config.yaml
dataset: "acted Russian speech (Dusha)"
num_classes: 4
norm_position: "pre"
mlp_ratio: 4
width: 384
init: "kaiming_normal"
beta2: 0.99
eps: 1e-08
max_precond_dim: 512
steps: 6100
batch_size: 64
epochs: 15.0
Rows from block 11, named by matrix and row number. Rows with one number belong to one attention dimension. Each number is 128 + 24 x the weight over its row's rms, rounded and kept within 0 to 255. All counts start at 0. Numbers have three digits each. After the name is the row's rms in percent of the matrix's.
# q: attention query, key and value (stacked) (model.blocks.11.attn.qkv.weight, 1152x384, the q third), inputs 192-383
# k: attention query, key and value (stacked) (model.blocks.11.attn.qkv.weight, 1152x384, the k third), inputs 192-383
q.179 098:145145087135132153154128121096112107109139142088133136148140166130117163114140169133139082151209152113131101159118120116156136169053119096163173106116134145134176158112119135121135140119141150125076138131122126152114129140112131158160137163120093107156133121113175106156134161122105133138152120124152144166134140098168142101065109112149143114106115124139145128133133132134145162126153131145168087159110087131166135112105117139138088137127114171125114126081149144126126169136174127145089102119107120181111150118119157143086103159125152133115103132102054136122095085108132077106
q.180 087:090130087131146145113118136154125107141099148157142158171136114097098112154128143117103079116138116142127113136084141100128126164083142107130104127134132147136168131133135151110155109114150127137185083134144130160080201109087103103106142105143100098171106134139176102166111114182096099147120079142140141074123095144153150149109137069111145137131144122179120112084122127111149116110133167121153107139123122153172161122105100107133132134091159139180128162132159143129077148128157141136128167162110190156143143102101124143117123134131119144135118101111094200118070118137126127155
q.181 077:153127117102122106168131139138131063119130116129134138109197136089119168156111164114147121120131110111170083133112134162110104156107129136112209121143135092185152106133130090138122144113163144141147113159129131112096141089120121130107154138131125140119118087140115132086138141113095125111116112094134144113147105125107140135112102117142069120115101139140144091154102076179159093164112145115107120126118121132145148155092141151153128150068126074135128116086089119143104177141161121156149129111091142151079124113096115099132130148130141106146117082113096138131117151129120126131
q.182 081:110116118093115155125157082101107110145126122134196110146124118133124175127126136125191121112102122146167127124147110150116095112169114153095073126098165111132106114155103103139129114065141133113172120127119098131150128155122191136166125152105124121131098147115137143144113076137163143123141116134133142149122115105116065144166111153150114118137142097104114180141101162149083127124131127113153088115148086164146129134157154098135113117139077120117131096134136097123120089148126119152110117151099130185131101135135106137191156090123111145172094117129129141113090104128092191120
q.183 082:156121107091079155094125125125114162104119148103141124112129099117144164143174146104118106113174189129159095112179124132081152114110118093136153113163173125117162092142139107127139159121144133125161109139122113139120174125138138107132134079164109104109153144095111126096130119161165090123141147125162105144127117129152122032119116162154095145086143089126118124153112096153112143159119149126118105131140145137161112157175145167129144147089105121151110152126159114129119134138116136132119164179127110140088121118126138129129097120093149166123133121083102122135114130139126128128
q.184 079:085114128158142102136144147142117099175139095134126144138102103141140079146115053108113146169135125123109108144120135135126090151144131140118052141116144145165101139120140124134136105123096126149133145095125091119104107107157125113116118153137073121135120134143114144110094127134150128084165126131113074115109104116098136168152153075120138140146176119130143130137070140125120099112105101120128083125140102167149131149145106168135142082107149125119126144158125158160162131096128141107132122177162164136120165113147125138160200134140086105164140092118127105092135174109081123107
q.185 088:120151106167131144126148112152118060148119162131152161109161164123066155092157094122136125127136118127087158132132112107105114124168151114102112098108133113154117118117138135157135150146163133151113114162158095128085138116084142149128125149128105144128142126101101106145114112144131102127118134085141126134136094129103141108180103132131139147115126104100107150150115109159108106121163135124096138148084100112129176138096139133112179122152142136144105125106157128135110149105159112117111128111118095168155141121147156136151120153136114113152137138133107125114140122095122138091
q.186 075:121138137115128162118137124129143101133105148120132122125134123166143135145107136114143130120171134180132136173153087128151133147113109110150116117145113107125081145127169175117122136150137106111128075131144128126150130056124166113090136177140173186116156132124112177088105101135126106141115111162121100151099124153106112168121096142035132148149129114153136083161134155158162136092114108106123108078143103115098179098125127140089145112153103140165113095136094100145110107121125141126126123108117135100125083146142138141104163154161147127166110127147136126164112116105108131139
q.187 081:083142106133101122137153089187141123126103156111171143107134172145099143142125063141183162103089118100128141147163141097114154113159124117111157118096142097101127171089142163170121087145118177093135133123135124130129138077151141158161133116171143135097074131137106117117152079096124166120086159085095170136162139137102102128131116119132140113132117161099096169128125127085122135162160157131140113116116112101121124137145139115130100109137106153126173110128108128135138117113113163145136143109148124119094072134177109146136133133094149142146138118115090132133074121129105139100
q.188 077:117127118143090102142103069162100102134116154155134137139130127134113140091184116143121134101120128134112158095104122159134094140129145134155123122105136126115146180141156137155072092144128108140117118155112125109137142119121107168105103166102127149095121134104112135160134118177132150090136146118113110125132136114161135115137093117152151127145136149101116130130111087159117133134131129175085156093104069070119096153124122151133120168077125170100127157141144122144126118086117127090114148101132139133115170126109117149122090137110131115130103148149147134122135124186119105127
q.189 082:149130117073131123132080145149116104129156083126173132126107177119122103106135143147186090175111144151115127132099110129098094152114123118123126143154110140117113159173136130126160132123090142125152130173118122118137120160094088147100117117104162114091115102096162132098092130134156131138123143153125104144138120158089096112138099170124108132138116061122136100080126132112097078122124155112079147102134156105161113140082104166174186114107114128114142091139147113123119088130114138120118113082135095121103156141157128113121136100139167187110165095094150163105110118129146148137
q.190 075:117093131138110125121124100125094185111105093116130128101107181163132117132058088089099168125121062133119121148161117104126153103160158149127110130114117167106112125089130116136123115126130152153135143080109133141165182147172134114123123122121132136127098128138120133160118125130086121128107141124118123125149125158149148150146107150117104115098079121140138128159149173105131103081139172118138114131148140155118113097161138104123130141136141144138141088122121147097121103136104123120148121091096171104148102139140088173129146157112113095119184111161112106104123120119133118108
q.191 072:085133141159118175137142151108116123122147116123127132179140133144161174125107117166115099110138117151120131188168132146133142106122146114109146161123156144094145126115131107132134159093146104116134160114141129135153163119134150136118131117156116119132104106101125089150070141099158107141132108156089134069129117122096142139120096133219120090120144110141154117113088163131102117079110106115160127167126137135125142142110128088115133132158123133131120113118171154100164161098122143107080102139095133138093133108116115160138119139138166135157109089147097095123115143157156090117
q.192 084:126078184101117120109166144140083128141137129106118145125117116122096171119193150111149127165136114155158131144107142105137135126071157165143179101146121109151138124096162128143090094138104161135126151130126144106165147153146098096163148137107099140148088133095141115138110140084126105139159173141117099128130130130149118137119107109161124163136140145083135121083119121157069141167148127117171151113148125106113107124097123119140120164118145134100114136197117146130148125119121095124135119160119112147106176136137169130189117151118119166104106116107145115135079143108114073136
q.193 083:144121152168150094112128130100168099124105121137130169125129148069122113096087132146131157092148117099136111105118172127134121096151162145130121110089090100123127145148152141127140132138122063133108122131161125134145154108135103117145118107144184129119154176160158120150135132162125110070159109119117122105112112124107143116134111141145126130119116171158113152139157129134156162114144117139135107141117148123120091162164134115089102179168165134122139154136138118156113109140133143144094155158149117130097072107116087125130128142117119123140130126097145138136128110081154151117
q.194 085:110146134115135124153145089109136132177166095052125120101112121131151071109132107131104102121146144140071114179163144122154157124088105084120157141122096108178165083128142159085110092080152101124112122111117103147089118120131148130127137129126143122143157142120129140137137132170158135139134100095126100166131109120147125116106062091121162146113116192166147103120057126118153130126120159132135158143129132100125118134112119113099142121120134097101121144125103152147110144157092133153112132121115109133132138100135101120134116137113115138152118166138187133098113135163144100148
q.195 117:148149163125135105118161149147149109160132070115153114165133117139086129141127178123123099089141126133193153157110157113108142143123127140097147134183154148135138126168117133117121146099141118165149159124110130141107156147144141145149120083134067133107134126099084101130131158094168115203122114121147142129147116098140144126151134124108156131154153094122150134107141106128195163130104150138137132116168149135126134105106089156145140118139132118086139101155071115143153130145091115133159054094148103138161114142091127173113177132154121142119135157122127094106102121157126110136
k.179 094:149163126148100138158131066132115106140111136109099105097094162173148105114153085107125147114121138122138162157156148115066118127112144110117104151112094056127123125119114171112138102142094144137144134136124111106124095148164127130156128101155120159087128107112129150104128115150111159098123136146157175123084161135135140140167090164131128120134164169147134142089118119168115146154145123148093116075142148164077138105114153139171124096061145123136121136126144118159158120096120119126100133096129137146177096154096128106129127124105140129124123132123123106115172132154139167152
k.180 082:132146111097121090118115108143140122159139123073121117150127140134107132147100110107131134168163100143137106141105165139157103146117112107131122123157108122113152121106180126109093124165097112108163147117133133100104149170160117119110142094139121144145131131118095135103145154106124155139103109108144133133147161151116080153094107127118114121134139094113143073126131139145114124128122147140071113093163099122091166133108155113128122167113081145182145133123134095075090107159141124161111105114127126120123119155160148152140121140140120119106138161163155120119141147149127167110
k.181 078:145082196135132091148126156177135125146159156163145126117121174117112082123129144103162148154073092080126126110140140138176110142147164105159143124126157088099112139130124139095108128107132102148103137136117141126145111145166109083126106117112162106119128102093096139158085102134118130153077133106110134125108160155086149161141159134176088110088139146091096127107144136106109158129154136089135143133142154124130111111181149158122107132124123113137114167143147142097148098095106078140127141134169116112128165078072123112132115152075169124157094120140147107133156125110124140158
k.182 080:145105159109152106165106151116149157142100110108148113145152104158077061143084142169101116149172140147100124121122133132169130138069123135213168133118115143161110131111143116139112073150127156137118127131143122130131122103137104134100135121143138097145113139121139161162145092115150155154086107142151136143117116177129144131099116075134120128121139118158104140119145158121130096112141126140117106167150124149159143126105109140116111142178141115153157168109153113114143099090124150135145091170109143176112138135079121146086111138125128125136117119084130138121133161151127102159
k.183 086:140140128151141128174105138169152097165107122109098142105130136117133093113089126141129132153096138088137100137130137136168157158102143104157113122129134187155102142114166103133117095148083109168113155124121119150115131115082140168121145103141135136153124153113086143120173176089130132168093120152141144114114101153088132169132149132169138116138172149112146153156095133123088151078157107124128116077157127078124179142107115099140093159081123090139164146153167119142139110127163150152189080124171127106154144132148105159117159149138095101144152133136135119125135103116116066141
k.184 074:137130118120140143135142086090162156118149146144153104112109122169120165174106115120099156144140129115139133158133106110160137081145146127155160119153099168107101110124130141145123141108116143143113120136147134168139139128147126120101100129130142110139107140136123135128130109130162094123126127148118099163158124099168091135091153133143142100137125138133110093102139151066096127126138117143106117115112127126094134096134128092118161085139125112089127128144143120137094163137116150172111207105122130140100121099119137107115147138104164131096144125113144123145133128153152096107
k.185 098:111159115081166125135139126092103140148193111160162134155137126143140081126124111126144147186111157112164159115159143109117133117093093194165162130130136082102165152128107121086130131149109116123133144122124158147109117105132137103108134108126194124135124123158108172138148155158115145155110145115124079119133133126103160123103125081158131146121117100147136190093142098137105139142137099140164156078136139141120099151116147170113152128135138150166090146146128119147139167136100093114138150121152162101106115132116128132049150129121171111153085122152151089135164169117103127124
k.186 070:158101124161166151107089145064154112099102119100112122120137091173158097094179112134121097181149134150091102135128124144133148143150161088131142110153137191123111136145132155113130128140158124116093141128128137149115151127130155132130147131160121110154135117144123166125143133099135107140143138120128152149122132136101114089137149134134114117094117162069111087155128173110112126178143166155149092175106109126138131128133133115099118120067115150131149099165116100073119117141110160131141126171175117141136113104155107092155110159117104163144155097112137122122151117105124155159
k.187 079:129138151104139127140113175141131165133122090114152138099142134147139084123104161166091138154178143137104123148130099137114122130149153131189174137142099139149086146119137121122096158132112117141114104150135111150163125108109152104116104115107102127119138166130103159103083144167147122149095162133142152124168115140122100143088174144197178133171141104121140128135133139134122118103167110109133106124169123108135164153162110085097148142175128101134107121119108132124065092085126143123160112181092149174088166102101141119091129142133124102127090131132149123126142131127101085139
k.188 077:086109172177134130095142116091091139106141119130147061131139159068151167105117114165122143152140132109161135115106117095138167134113122138162195102143122137118153107147126112129128141124080140144142120147149115090124126167147150138118138144111148129141157118175146107160138094143131153157091160160108126122093153137142117109081153134067107136110108046113100133116106097094128147152063140129112110156144168130150115132143096123126126142158117111102142112113067096102130132149138100148107157155116164103158146131136075132149114135090174147123114141147179146128121140118164120092
k.189 078:130084171178121133150064141161131105124129154140120113138166095119138132116108141129102118139126109123083124141105145163127111123120121131086126117120164125197111142135127128127131102093083160128170112133157148103108182147119182133110129158147114114139131154125104080146147124094159111121117122165137141129078143150101110154111145120086108133094167136129139139193125119155109116137088128132133125086142120113099149131141137131128123099118114091129201087133158154118106094106129119172113145114122142111110105094141118137153140073160110104139100134123113120156119074132113113125
k.190 075:095081136074106131125115153131098128113135109112135146094165097117103102105126149137109120138153152139120129132133156108105143170136165105150128137118158123107122133122102113104160133165155112113095116141163108154125152089127113095110141153142115127142173122121145140133106134175130132173147168106142183106133095133091108122135128165179146139146133162136140109149103115079108166132111120125151096136103116061147152107133117132092153082180125140086125152108108100128127089114113092129150188157119095169155150114119098149058143147154152123128125111126148126116119124139166135128
k.191 071:101111123102108137162138114160103099147126104125085121106093107137117151133141139122151107074099133114149136176159105122165130119128118141103137121165095120134147077110136118158096069117087187130160117167145165141121158128139114155127149158170125138151111123104098112105129132111124121156126128185149115141148143136134086117126169104083158107071126077090120129157077121132095114182118167157105142118132122129122084125127146104122157127112123059107138143171069159121120171087116130138134123072134174118106155104131135114150129112127130096169115145112127132134139127120120158109
k.192 097:133108087183139070118110137156158151125116142133141127155135089081121133091149142123119168116161086139133107146093126165146152147124129109124129116138148153124084112120116098139146133132172178149098103083128117153084116129098100156149036145105107121128162123143152142155136182161104098129103144172142084146159136132110161170142146153124137115121147121125149102098144134125124117098149122140127148123143118081124107152129155129141146101123165115152127076147132163127140132139116121113129125150098141147124153118085159127107113098110115133109146120121128130166093108102144108113
k.193 091:104126127142133104121101165119102145137126094138099165110079124169162101127119144160170128098146171145135148196102108114129085084164126123132124130114176082145140106141153121111148128095158096117100118151118108098104128125153152132116141121162142135131112140087111125168074123165074163132140124130115103139109138117116121123110136140139132132104094135120138146141117070144115099149132134094152122117183110119123174111170115126105141130179131135115067153149115132125114107094105101143095090127137136124144111149123136131131152113121110148100138140115111135158142128126136118139
k.194 090:106097145138123157146112124142083127095106155155118128164123147151107103114117121138139127150114112173125117138118160122097122163118156093136171141117100162147088144153130097125084179127116110136148144099115111157104119132141149131088105173146112174108098102089121169153108124106105156082103118139167119153099184176140170132116151113139120085133150129145124146122142102075126097122158127130121134136130122083107142128134102137153121124123137143114120120143131182127173127140122179125135106152122104126133111157138110095130131166091117094112086131121096087176138151144097095143
k.195 115:105147172094128100161122164157102116127133111105121119134117133117146163114074115171109135105106127131128111115106132135129112171106147132181153150106092156115083114137119083164117087132143162162108125143111084148088146139121160147155092151128134114112134138137139167114155183146132091201128126168150157126107101145094110141136160147159093101104153103132148141117122095135146174137120180131146156130151160109116179109112126138164121118121120113090117109171122109090143148136115139095135089106144151165114101143112130131113104114094115107095129158134110135118128113179159174100