Weights of a small sound classifier: 28.9M parameters, held-out accuracy 75%.
Rows from block 2, named by matrix and row number. Rows with one number belong to one attention dimension. Each number is 500 + 40 x the weight over its row's rms, rounded and kept within 0 to 999. All counts start at 0. Numbers have three digits each. After the name is the row's rms in percent of the matrix's.
# q: attention query, key and value (stacked) (model.blocks.2.attn.qkv.weight, 1152x384, the q third), inputs 128-255
# k: attention query, key and value (stacked) (model.blocks.2.attn.qkv.weight, 1152x384, the k third), inputs 128-255
q.283 098:531468545465462453486554509471525458537489483435447465498513539486517544478466506552529496461489494512501541499482501472432474524480479505451508511567464399543546469450500459478515495437476495491494562576509487529582536525508484514454611478530460482584516524439459522442420473548487465510492510487441466438512512569482506457476510506483571547570478527447486518498535528526455516515501
q.284 090:441469478552426505492498465440479490554470515384536509539488534507474443524486497473504481460530413504549533466479466469506494502516401507503454571516555365454580498490446497470489500438433499457515498493521480501474470509483507533456521468541465497507475475452461560483524510514599474489569466508490461462517575509477532514529475526484447433531482463549393408476559569560525531528511
q.285 112:457468441496451443507531502422374540526500446447490467488544501501522477506490503472496388477462465502458471499445475475547532474545444488512527539504469440441560489409462472500516488493481504536518452531465524503542451524504518480492501419467452468527536490434596523497551472481451465555526509526479474447551518503523516562515499444444515463516500518499392512484488508560465525484460
q.286 084:477525481437516507549465419477464478511485458537554502427516479560532413528489558543530460430529496467538524457549502476546533526506546527445500484538468498529493536504485469530492515464465476507441446411518512468479483498431479502550615538456567450499453482505512484536531493433582518437575507511522483515546504496538541477575506527467495461522505531520537493492472565478492524537478
q.287 094:520528441503491579508543454421487545553581477538460447468519576561515512518474539524473477498506506500498575478495456514558476537508483555521497511482459521490525539510553487568483531525538417503444500501518545461531502537499479585493498403530467535539485553468504490481504521529595452465519488476491418484523461510503505475492499506469509468526445548516434479546467453510481584479469
q.288 125:493515517520427480469474471557449443510547474499578484504537549533419500508529487548478523517495510453464551478518514521441578524535396446481467502535569458543496421424516538559518550462521503488554531507441577539537536503511481416488432507470408562478535555479460456481468494532444551449463504493484479516493439448490502463482511527537492504409475474504514415532565551501491519556540
q.289 114:541511483540511468470499474529506479513496514467582563550434484472491382517537454464504527572466457458518429471565493463538538474531566492556584437555534515445469407468600564486573474492535531565557593492497476517478450485456474458476541527471514531548545478496512514454496465461469400506518470480514534552434502512506517457483459597465546486529512453517482505500508487513535452543478
q.290 119:444556524472561498406523505491431448481536533522479520480461470479459543516480542488497488563485501509524523493511507562475529471475553493465477477484446430509582513532486613514501528499450514482552479591501500462503467521514508543501497499443469499545420534477500531467465453528467427450513510457477553587471547546495481485519630555527558485445494512484492520498475490493527422432480
q.291 119:570468538526485446418547515499527492487477475539567520412459587462505545524513462428516509518563459510506489536498488473522529458450536559525501527483496438467376428417518536430557463549458533497456448470488449461539518474445461497508425470451556528486551519494480508523451472463475566529557569473447438499493579445490598486453438531516476452487482518492540526549472471505458511495463
q.292 113:591482533559467504495531535462469514524505444490509474465531516570451475475492526573535489520437533549552508531529490518490508504573507460525483540526500483553493511565530512538501498524498541493462519524528496550424604481492530512503500483503467497429614419522485544468420506513509440520494535533495515468568492485457479557518505522523489543472531451502501440514523540520445550535488
q.293 136:430486445393508512470568558479512529508407577529455437518450478516467506564519502518505493538509508446514568519543433449500465502458463448452510504544443494543474560518573439460458535518505569518529564468540531480529417487554529504506481533512477554439438457476510541481437541454466482495516506541462504567494539522486495437386476494488461460496471474435513515469509510516460521476530
q.294 130:499448563435490430430425501503553480496425505461533536583444480507513441454464513553483539461495505450500491477507521527492439497433541464469455485568513496522486470568467544462479498533557495582514501521435510477493457411499565606522529488518461444489591491479512527537555488474401496522459489514480502537543454412483514465503498514515510556443513442455471509467504541539432528542520
q.295 108:554487486462502458487510488461446496533508474511474495471474480462530572467550491598450521501518538463469488444571550464444553483459465502466522456504432495533525487581441555476542531521465481571545525480510535498458464537511531469522489500482479498559497469407503518499516494466428478521487518500478515505455469486447515432478520441463523475492502482476482400490454494432549441442508
q.296 118:465496540460478484558526466414467516540480440467500478533481537560512489507487479496476441504474572461415421444508468396496506521494490482487523532420514462502531466527495464490477526506507476525557501543508447527547504526571463384535512537436531510511474556438510546482513489563399418494505547505499535517484612508496514504433432517547453515584495450545466518574481528450517518489518
q.297 116:506468493507495491535499535558446534404560553469425542509493524518489556496517504511514500545465460571527446507413512499517538538511557512485472559520518530440490599549451477492534499490492530535489474530599515536478551524473485480581473582524528486463483580526516492527505576434429530506468503507518477510484491549488483560506547484517512465493401572485497541507525417500475548514402
q.298 095:487515453484452553555503540457503516412586409473587479442458504526520571506506475480432513468484554496441574500508459485455476526460507506528475473436479496516503528495537517437576535445468507495499521477519497482525475522470486475511429476532558501472540523540481512543479415465483498470507429464526541501494476416430483495529519468530493557518568441472522489471505444586505525560500
q.299 100:497462466511484546451516469506531424532532472496507512518526562528524444463524531556503502452506412471565480514544459580474512452469476546466462435414566482492447517496502445465511565411461609439440518507545469453550472484480485503501479566480530438485477445495524480525447464488433493496546521505520501517578477455461413534489498432505506506496514488530462511507545515408543505539496
q.300 096:554586495488470455512531525514486484471525508433464526509483557473441442576553516529497491460488502514572514497412433502482463509446458508552491450507500538490549481448445433479415554560550484444501441448494540515542483527473492496553481482537484538492529459473470508545587498534439451490524545515440474528536436507434504502480469492504446481447508498571482481555431472507465530438515
q.301 091:493444466477389519450452540495497446479543470501437494511481514538432568467517529432490454522520494565597599548527468533540547533529526502527421492490490519514579542530478483486591445498544484459505411541476530514454430498482505522534501531545444479520505522530458471537529509432544443439544498469477404509587464478497568432515484493475527504441408448527584488528536478530485486460530
q.302 093:508522544595448438479556469478556481540477536515495514606471531521624485578462528530585509454571543501477491571515449535483502506492512502500481439469515470482482510495484521524543540482530550434499432484451453519513455507496466420491523556421501471556462459505557442524463471496532505466487453429519492457571515466468469465504455497436548493515547464498468498506485479505536577549438
q.303 098:444503484472507439545503583459585442396462498510549398496552578507499458504546504491545586431512520480503556492501511514429459508616511540534491448496548511480461468500524474452440525512564563498436448557489517421508538537494495465523518452503547504476495473510558559468567502518428535472523501451563536491503530556504527476479448477552551513515527548470508474540512459429509581566546
q.304 092:450548470517573512512547560529510534504469532479532456539533492470532464485421489566561452535526498470473505501531537488546508467470455460525537468603443422487438560486514507571513470500446483593501501466478468521535567480487473516480497468524543521505536486513501545445485465487461493519460516430463547496452478486534513493467524482519503452489483502444478466516476467557489470480471
q.305 098:537581490473510502503540497433494556527519574521512503435477488462477474469452493520489454572462445477462520571494504544543560496540452487556563520534481483503487482484534473535580501515464500496511487415502409468459600540420484522474543485492488533437518537538557489556516525515456460518487533422518507507525436495494453530453543560482478518579511453570463528530473498450423487449491
q.306 099:512462541494513577464551524426456581545580500471483500476500543514587437487544486468481437486536473549500575553533438403564514487499518456509492442541422534548550537465544529563524531488516468496455483501542479542479527521488477454442552528452462550548551417474541524530500491455380466538537597487478498504484578529499543500479473471424518497503450442527509479504538495545541472503521
q.307 090:521561539490507481578471528510477577466513453518466504452521425542426554487519436517502600518443476475465533544524524462522484502542479524522593558548423528466503550514461524507506535498545485586467550529474526559452497489525541596439515526510439492535417477392491548498482442521426448552481470500526468443494483474482534525538527479507474493506513550499465543475464527549497475493482
k.283 102:522555539469584570532455542537547381477486525494510484486540565469591520491573481405483526543439468504487475504523503469477527533536477486529464458472464493492480513570517528508473468503561489500490500470492470505539572578449520468485488613449562489477555468610494490548495500486594446503482500514512486469466349540509525484553471468470549507572506549522526503538459472543535443495508
k.284 087:505541560520522474455526445440548463503522516523532465475576516534460483502466525502496437505530554504556468490561444428479486466580481564529526583494500495512518516527535514544557553494490477476508523511521512454465537455444538538481532462496516492508543491513635501507430469500525491571503567530492462545493434536490488482545495499474552495493509497545451493472580490551512463495487
k.285 109:477477540555597550475507432432529420536515497495436433545523516526560474422519431464435516533488547493550466423436508391491576462589488540495504451456477487499529488465489586523504544472476451554450517457534527475525510481507547493478437580507478460532505452579541465497501585509487497529507539440470475468484501507558467483491554462528516496516492529540542508488473560505527470479510
k.286 084:507542463536543559419568536388512497594544568470566494460449511499486528530485573513429471558529464579453556523436396496492477525559592485516554504468526554489495465487458523475498489502508537439540477578465547481431495457493506499465445547531516520503507580496519503459478513471479467525517453515483540493538446497533524479520556484508495508526463529502409417469454524459532558451459
k.287 081:413448437496499475509527579446437544484432555482475479487466558519507509445521516475487492584498494501504557476520539531476534433522553471447562512519446514543528488531479511525474545574495487508590535494524444540469481480471519569464527513479505449515470548455504504514471552525468515508472441490520497498537525551559540517501523468469526517474486546536506472513493613547476478484444
k.288 115:515512514586527449513508471440492545478506462467522528426526585499481486481554502499518438548466484450505484557519544494526509499486480502514457481455517504572563503527505520492424459491498486423487548530493453504503502559506457468521537520507521524497509567474503550513455481452508444529487500552505523513543531414407510534551486509468543512546512427544488544581486506510482470508486
k.289 112:455515520502476543511524497372525520558525540584592519445562497561468481566526526508510501467511464503587412516472474429570463563466539542482502445567549547514517517536463421533483455511471497561505518458513524506517501523482429524531435474506543512529537472442478496452472517465516511474493498583510504448548486505486547556523538531451463507519544450558505488479546520533587401548550
k.290 107:505437496484496422505528478500445540454479549544448557560504520482526466521560489466545449490513410473488507535517535503480482497493541441480552532540474530447532530486509546455530468516529502516586532548441418483483397494527491460458542435542488535474487501426453503446456487453578483483474460550422518547493499542453464506518460526515508448448542597429496437527489521521508488539442
k.291 116:534418496467395505519549435481512475499488520479463524430516509476538494521512470517437470524473508548499524433450538506528550536531479554543503535494447478435473425515514521459520533520451541503461550516436471461496512556446530477540523512491544487527524530482452531536465486482436524467577461536461537538432518526532532504516487511536484502522539457597464469585460577458482438526515
k.292 113:486559475434461469462464484502588507451514520477574440451474527572440505507573457513494509467518503543414494529523504526560473558551533514462490461508561516573534473551496468579540521464549452491515614464402507435498483489467456508454565467499473537499552467460420554480528436498573547558513525488419526495469501482428446570533564436518496453528491474497490492491480397503529416476549
k.293 126:480494544526554489450485487523562498566468539468494536515537495542471553449486526452541516551505496488486498482442570464604469578507504547521543475545473451447500503465422497450499511509409547518552521447529502511479588508502508511527498488522513489487485518550468390508440543485420548561474468483546520518469542478574493512519540496562501518394433528459507498557497502477461508552440
k.294 125:564538526461560582437461522519472500501481563512544532512492457512496466486474539540423533500504508513443525539559439525477419474479528538556516484495562491547499431479495517530511473454526451481447497445416506467491472396549464504508482432466519497549485501494509423454487491491482420543448489478528587498521495484555508473489526444538569478426483529521525565482505539468535602511496
k.295 105:552508490525537395522531503488521514430447471465475460474528507487460517472525448574498537489523515442543533518518475534480448565453472483483468497469559539516472480487457534484511475540436468502487472537535478496514517513553509486471476594487485524465472504507490479468481536546510489514475529481491509510551488507474515478507482496526421562419442431440486456515525584547492533553442
k.296 107:494522509492548443467428513566486431599508454450432494466451454552489500530487452506516535511503418487504515544537487501485612519435554565522507530559433531472487517505473488549529474483522503533502489537514566465417467474534486573444478529434492505553455438447498487498477549460486510452446530549487542485512489577461488499436447565457476495491436567555511472559493473447543557532469
k.297 123:442496480501488493482518569559533539537493452498521571443518441516474569559567498522500485480501575492485545503588469497449532488458519483504515477451524418539547503475468544488476546538455491555542519396547503485491504562428534409528567477559555473491487502444551484496495498471534491442560517467517489565533513522591487558456535511463522490565534472517532493503548478460539471530566
k.298 109:458471541531508538460586529440566447562500443469440479476531468421508516465485534477525534498479511506527454488513577506545498495426496500500604542520517416501555438417538539494457540541466478491504552428560494542502481512466543510541537471453497515540510452495570534486486454484509432520444565606440457462426511451521520532443532520508495492479476507525558485511523483513512499490451
k.299 100:511482573513522427527474517495503496509380507446473515453429491462448427522538620532577519528511506542542526489495566471476513460445497483496443522583524494521547515518451509532502554522432502500533502493506522522590449500518519572543577475529558479427488506467558476517525509528496480458536572493488472480500474533491494580510478430521500466536543496507588527561505445547487413435451
k.300 100:523471500514576447514491434517467537501433466591471540534533422551437564520549545513506547531474526532496504497460590540457484562497491496489537519425548464474570456466521519465547492434477451509524481512448463556553461430513462475463577520497523557512474567513545506464524499514488441501476462429507530436431455522479521596503480416538426570492452489458403435487512514508487544508498
k.301 102:501533465476474566507497488489525492528457475492491517441459527495480571512498477522498536491511515519488532507522480520574557486554575544490580431456572517545450470525453567492499457477478463506496572489492494455509556472530523501459523518542552519440578511467541485478476546547480539474458432526448540516459462430490455546547514445549437475514457588535494494511495564448438576398471
k.302 109:548452453546467454442484468487546486460527469571454484408530454478426490497496537504456478516506464505514509465479483476570589474459474450495438489514522432488515445438459498506528528540481445518431517536510551456477478457551531593458563417453502479455486549573516506413528554523443644516444475531472446457543593520455530478580461485486493463538582460444549530457461518505434482496526
k.303 108:460539520485509535527486464522546500506502490546559527461600492469511483482525511549519561556441550428506494461522528410500509475485497536527457490530552585458523492465463526479494430466509503505480470520500481501585499460547547558535475490516472469542556494535525514500529434494414530441488481484469507457601469581478557507500468532450575478537595498462534463534513437529501467515464
k.304 108:513444472576478492495498434493445466461527554553460561465525508462462501489563537559503505552450474522532512537434455531552515547560521516522499535516423511470480467435514436466466539503467530426468501507538528525485574566491526576528487470474532533500505551509439485525529534497536506505460493494521538523461498527498468497578496512512537533529486580484533556495499496439455390479508
k.305 110:483392485438497471510523488534497540581483477512577499536552531478500468512555502516478503455482485494514499498485481504484551471487512492478507452480513512511492487480468493490508487495526556535493471529458544484557556488540416499493451462538465494498549527456499518522546458531460533508503516436452541547470493470484490514523462463455480517416457405468436467510414494509545391496506
k.306 102:452513508452533520511454471477538512493548493547515545536552458487453580518567409488484572463554417477385462492438534472480613399505474452556519481493561491488478515555528531501531467556513502496529458525508564420605465540467557506486570458491485506501511564491495517427493556452531500531524508520552529452521518544487449496513481420552451498469423468463483452479510585497506525516525
k.307 100:483522496454477489476501451523511462483494500439498481434573525597477490451535417395530549518504495502511546466520490504402471537519488482464543524470486581520516526541532460518482491464514445507447542459511459463458444460458469418512472504512556513490456474434457467510473475492544483501553435471527491472490449562456452554570518468508474476488471556502525416526426539432533417497553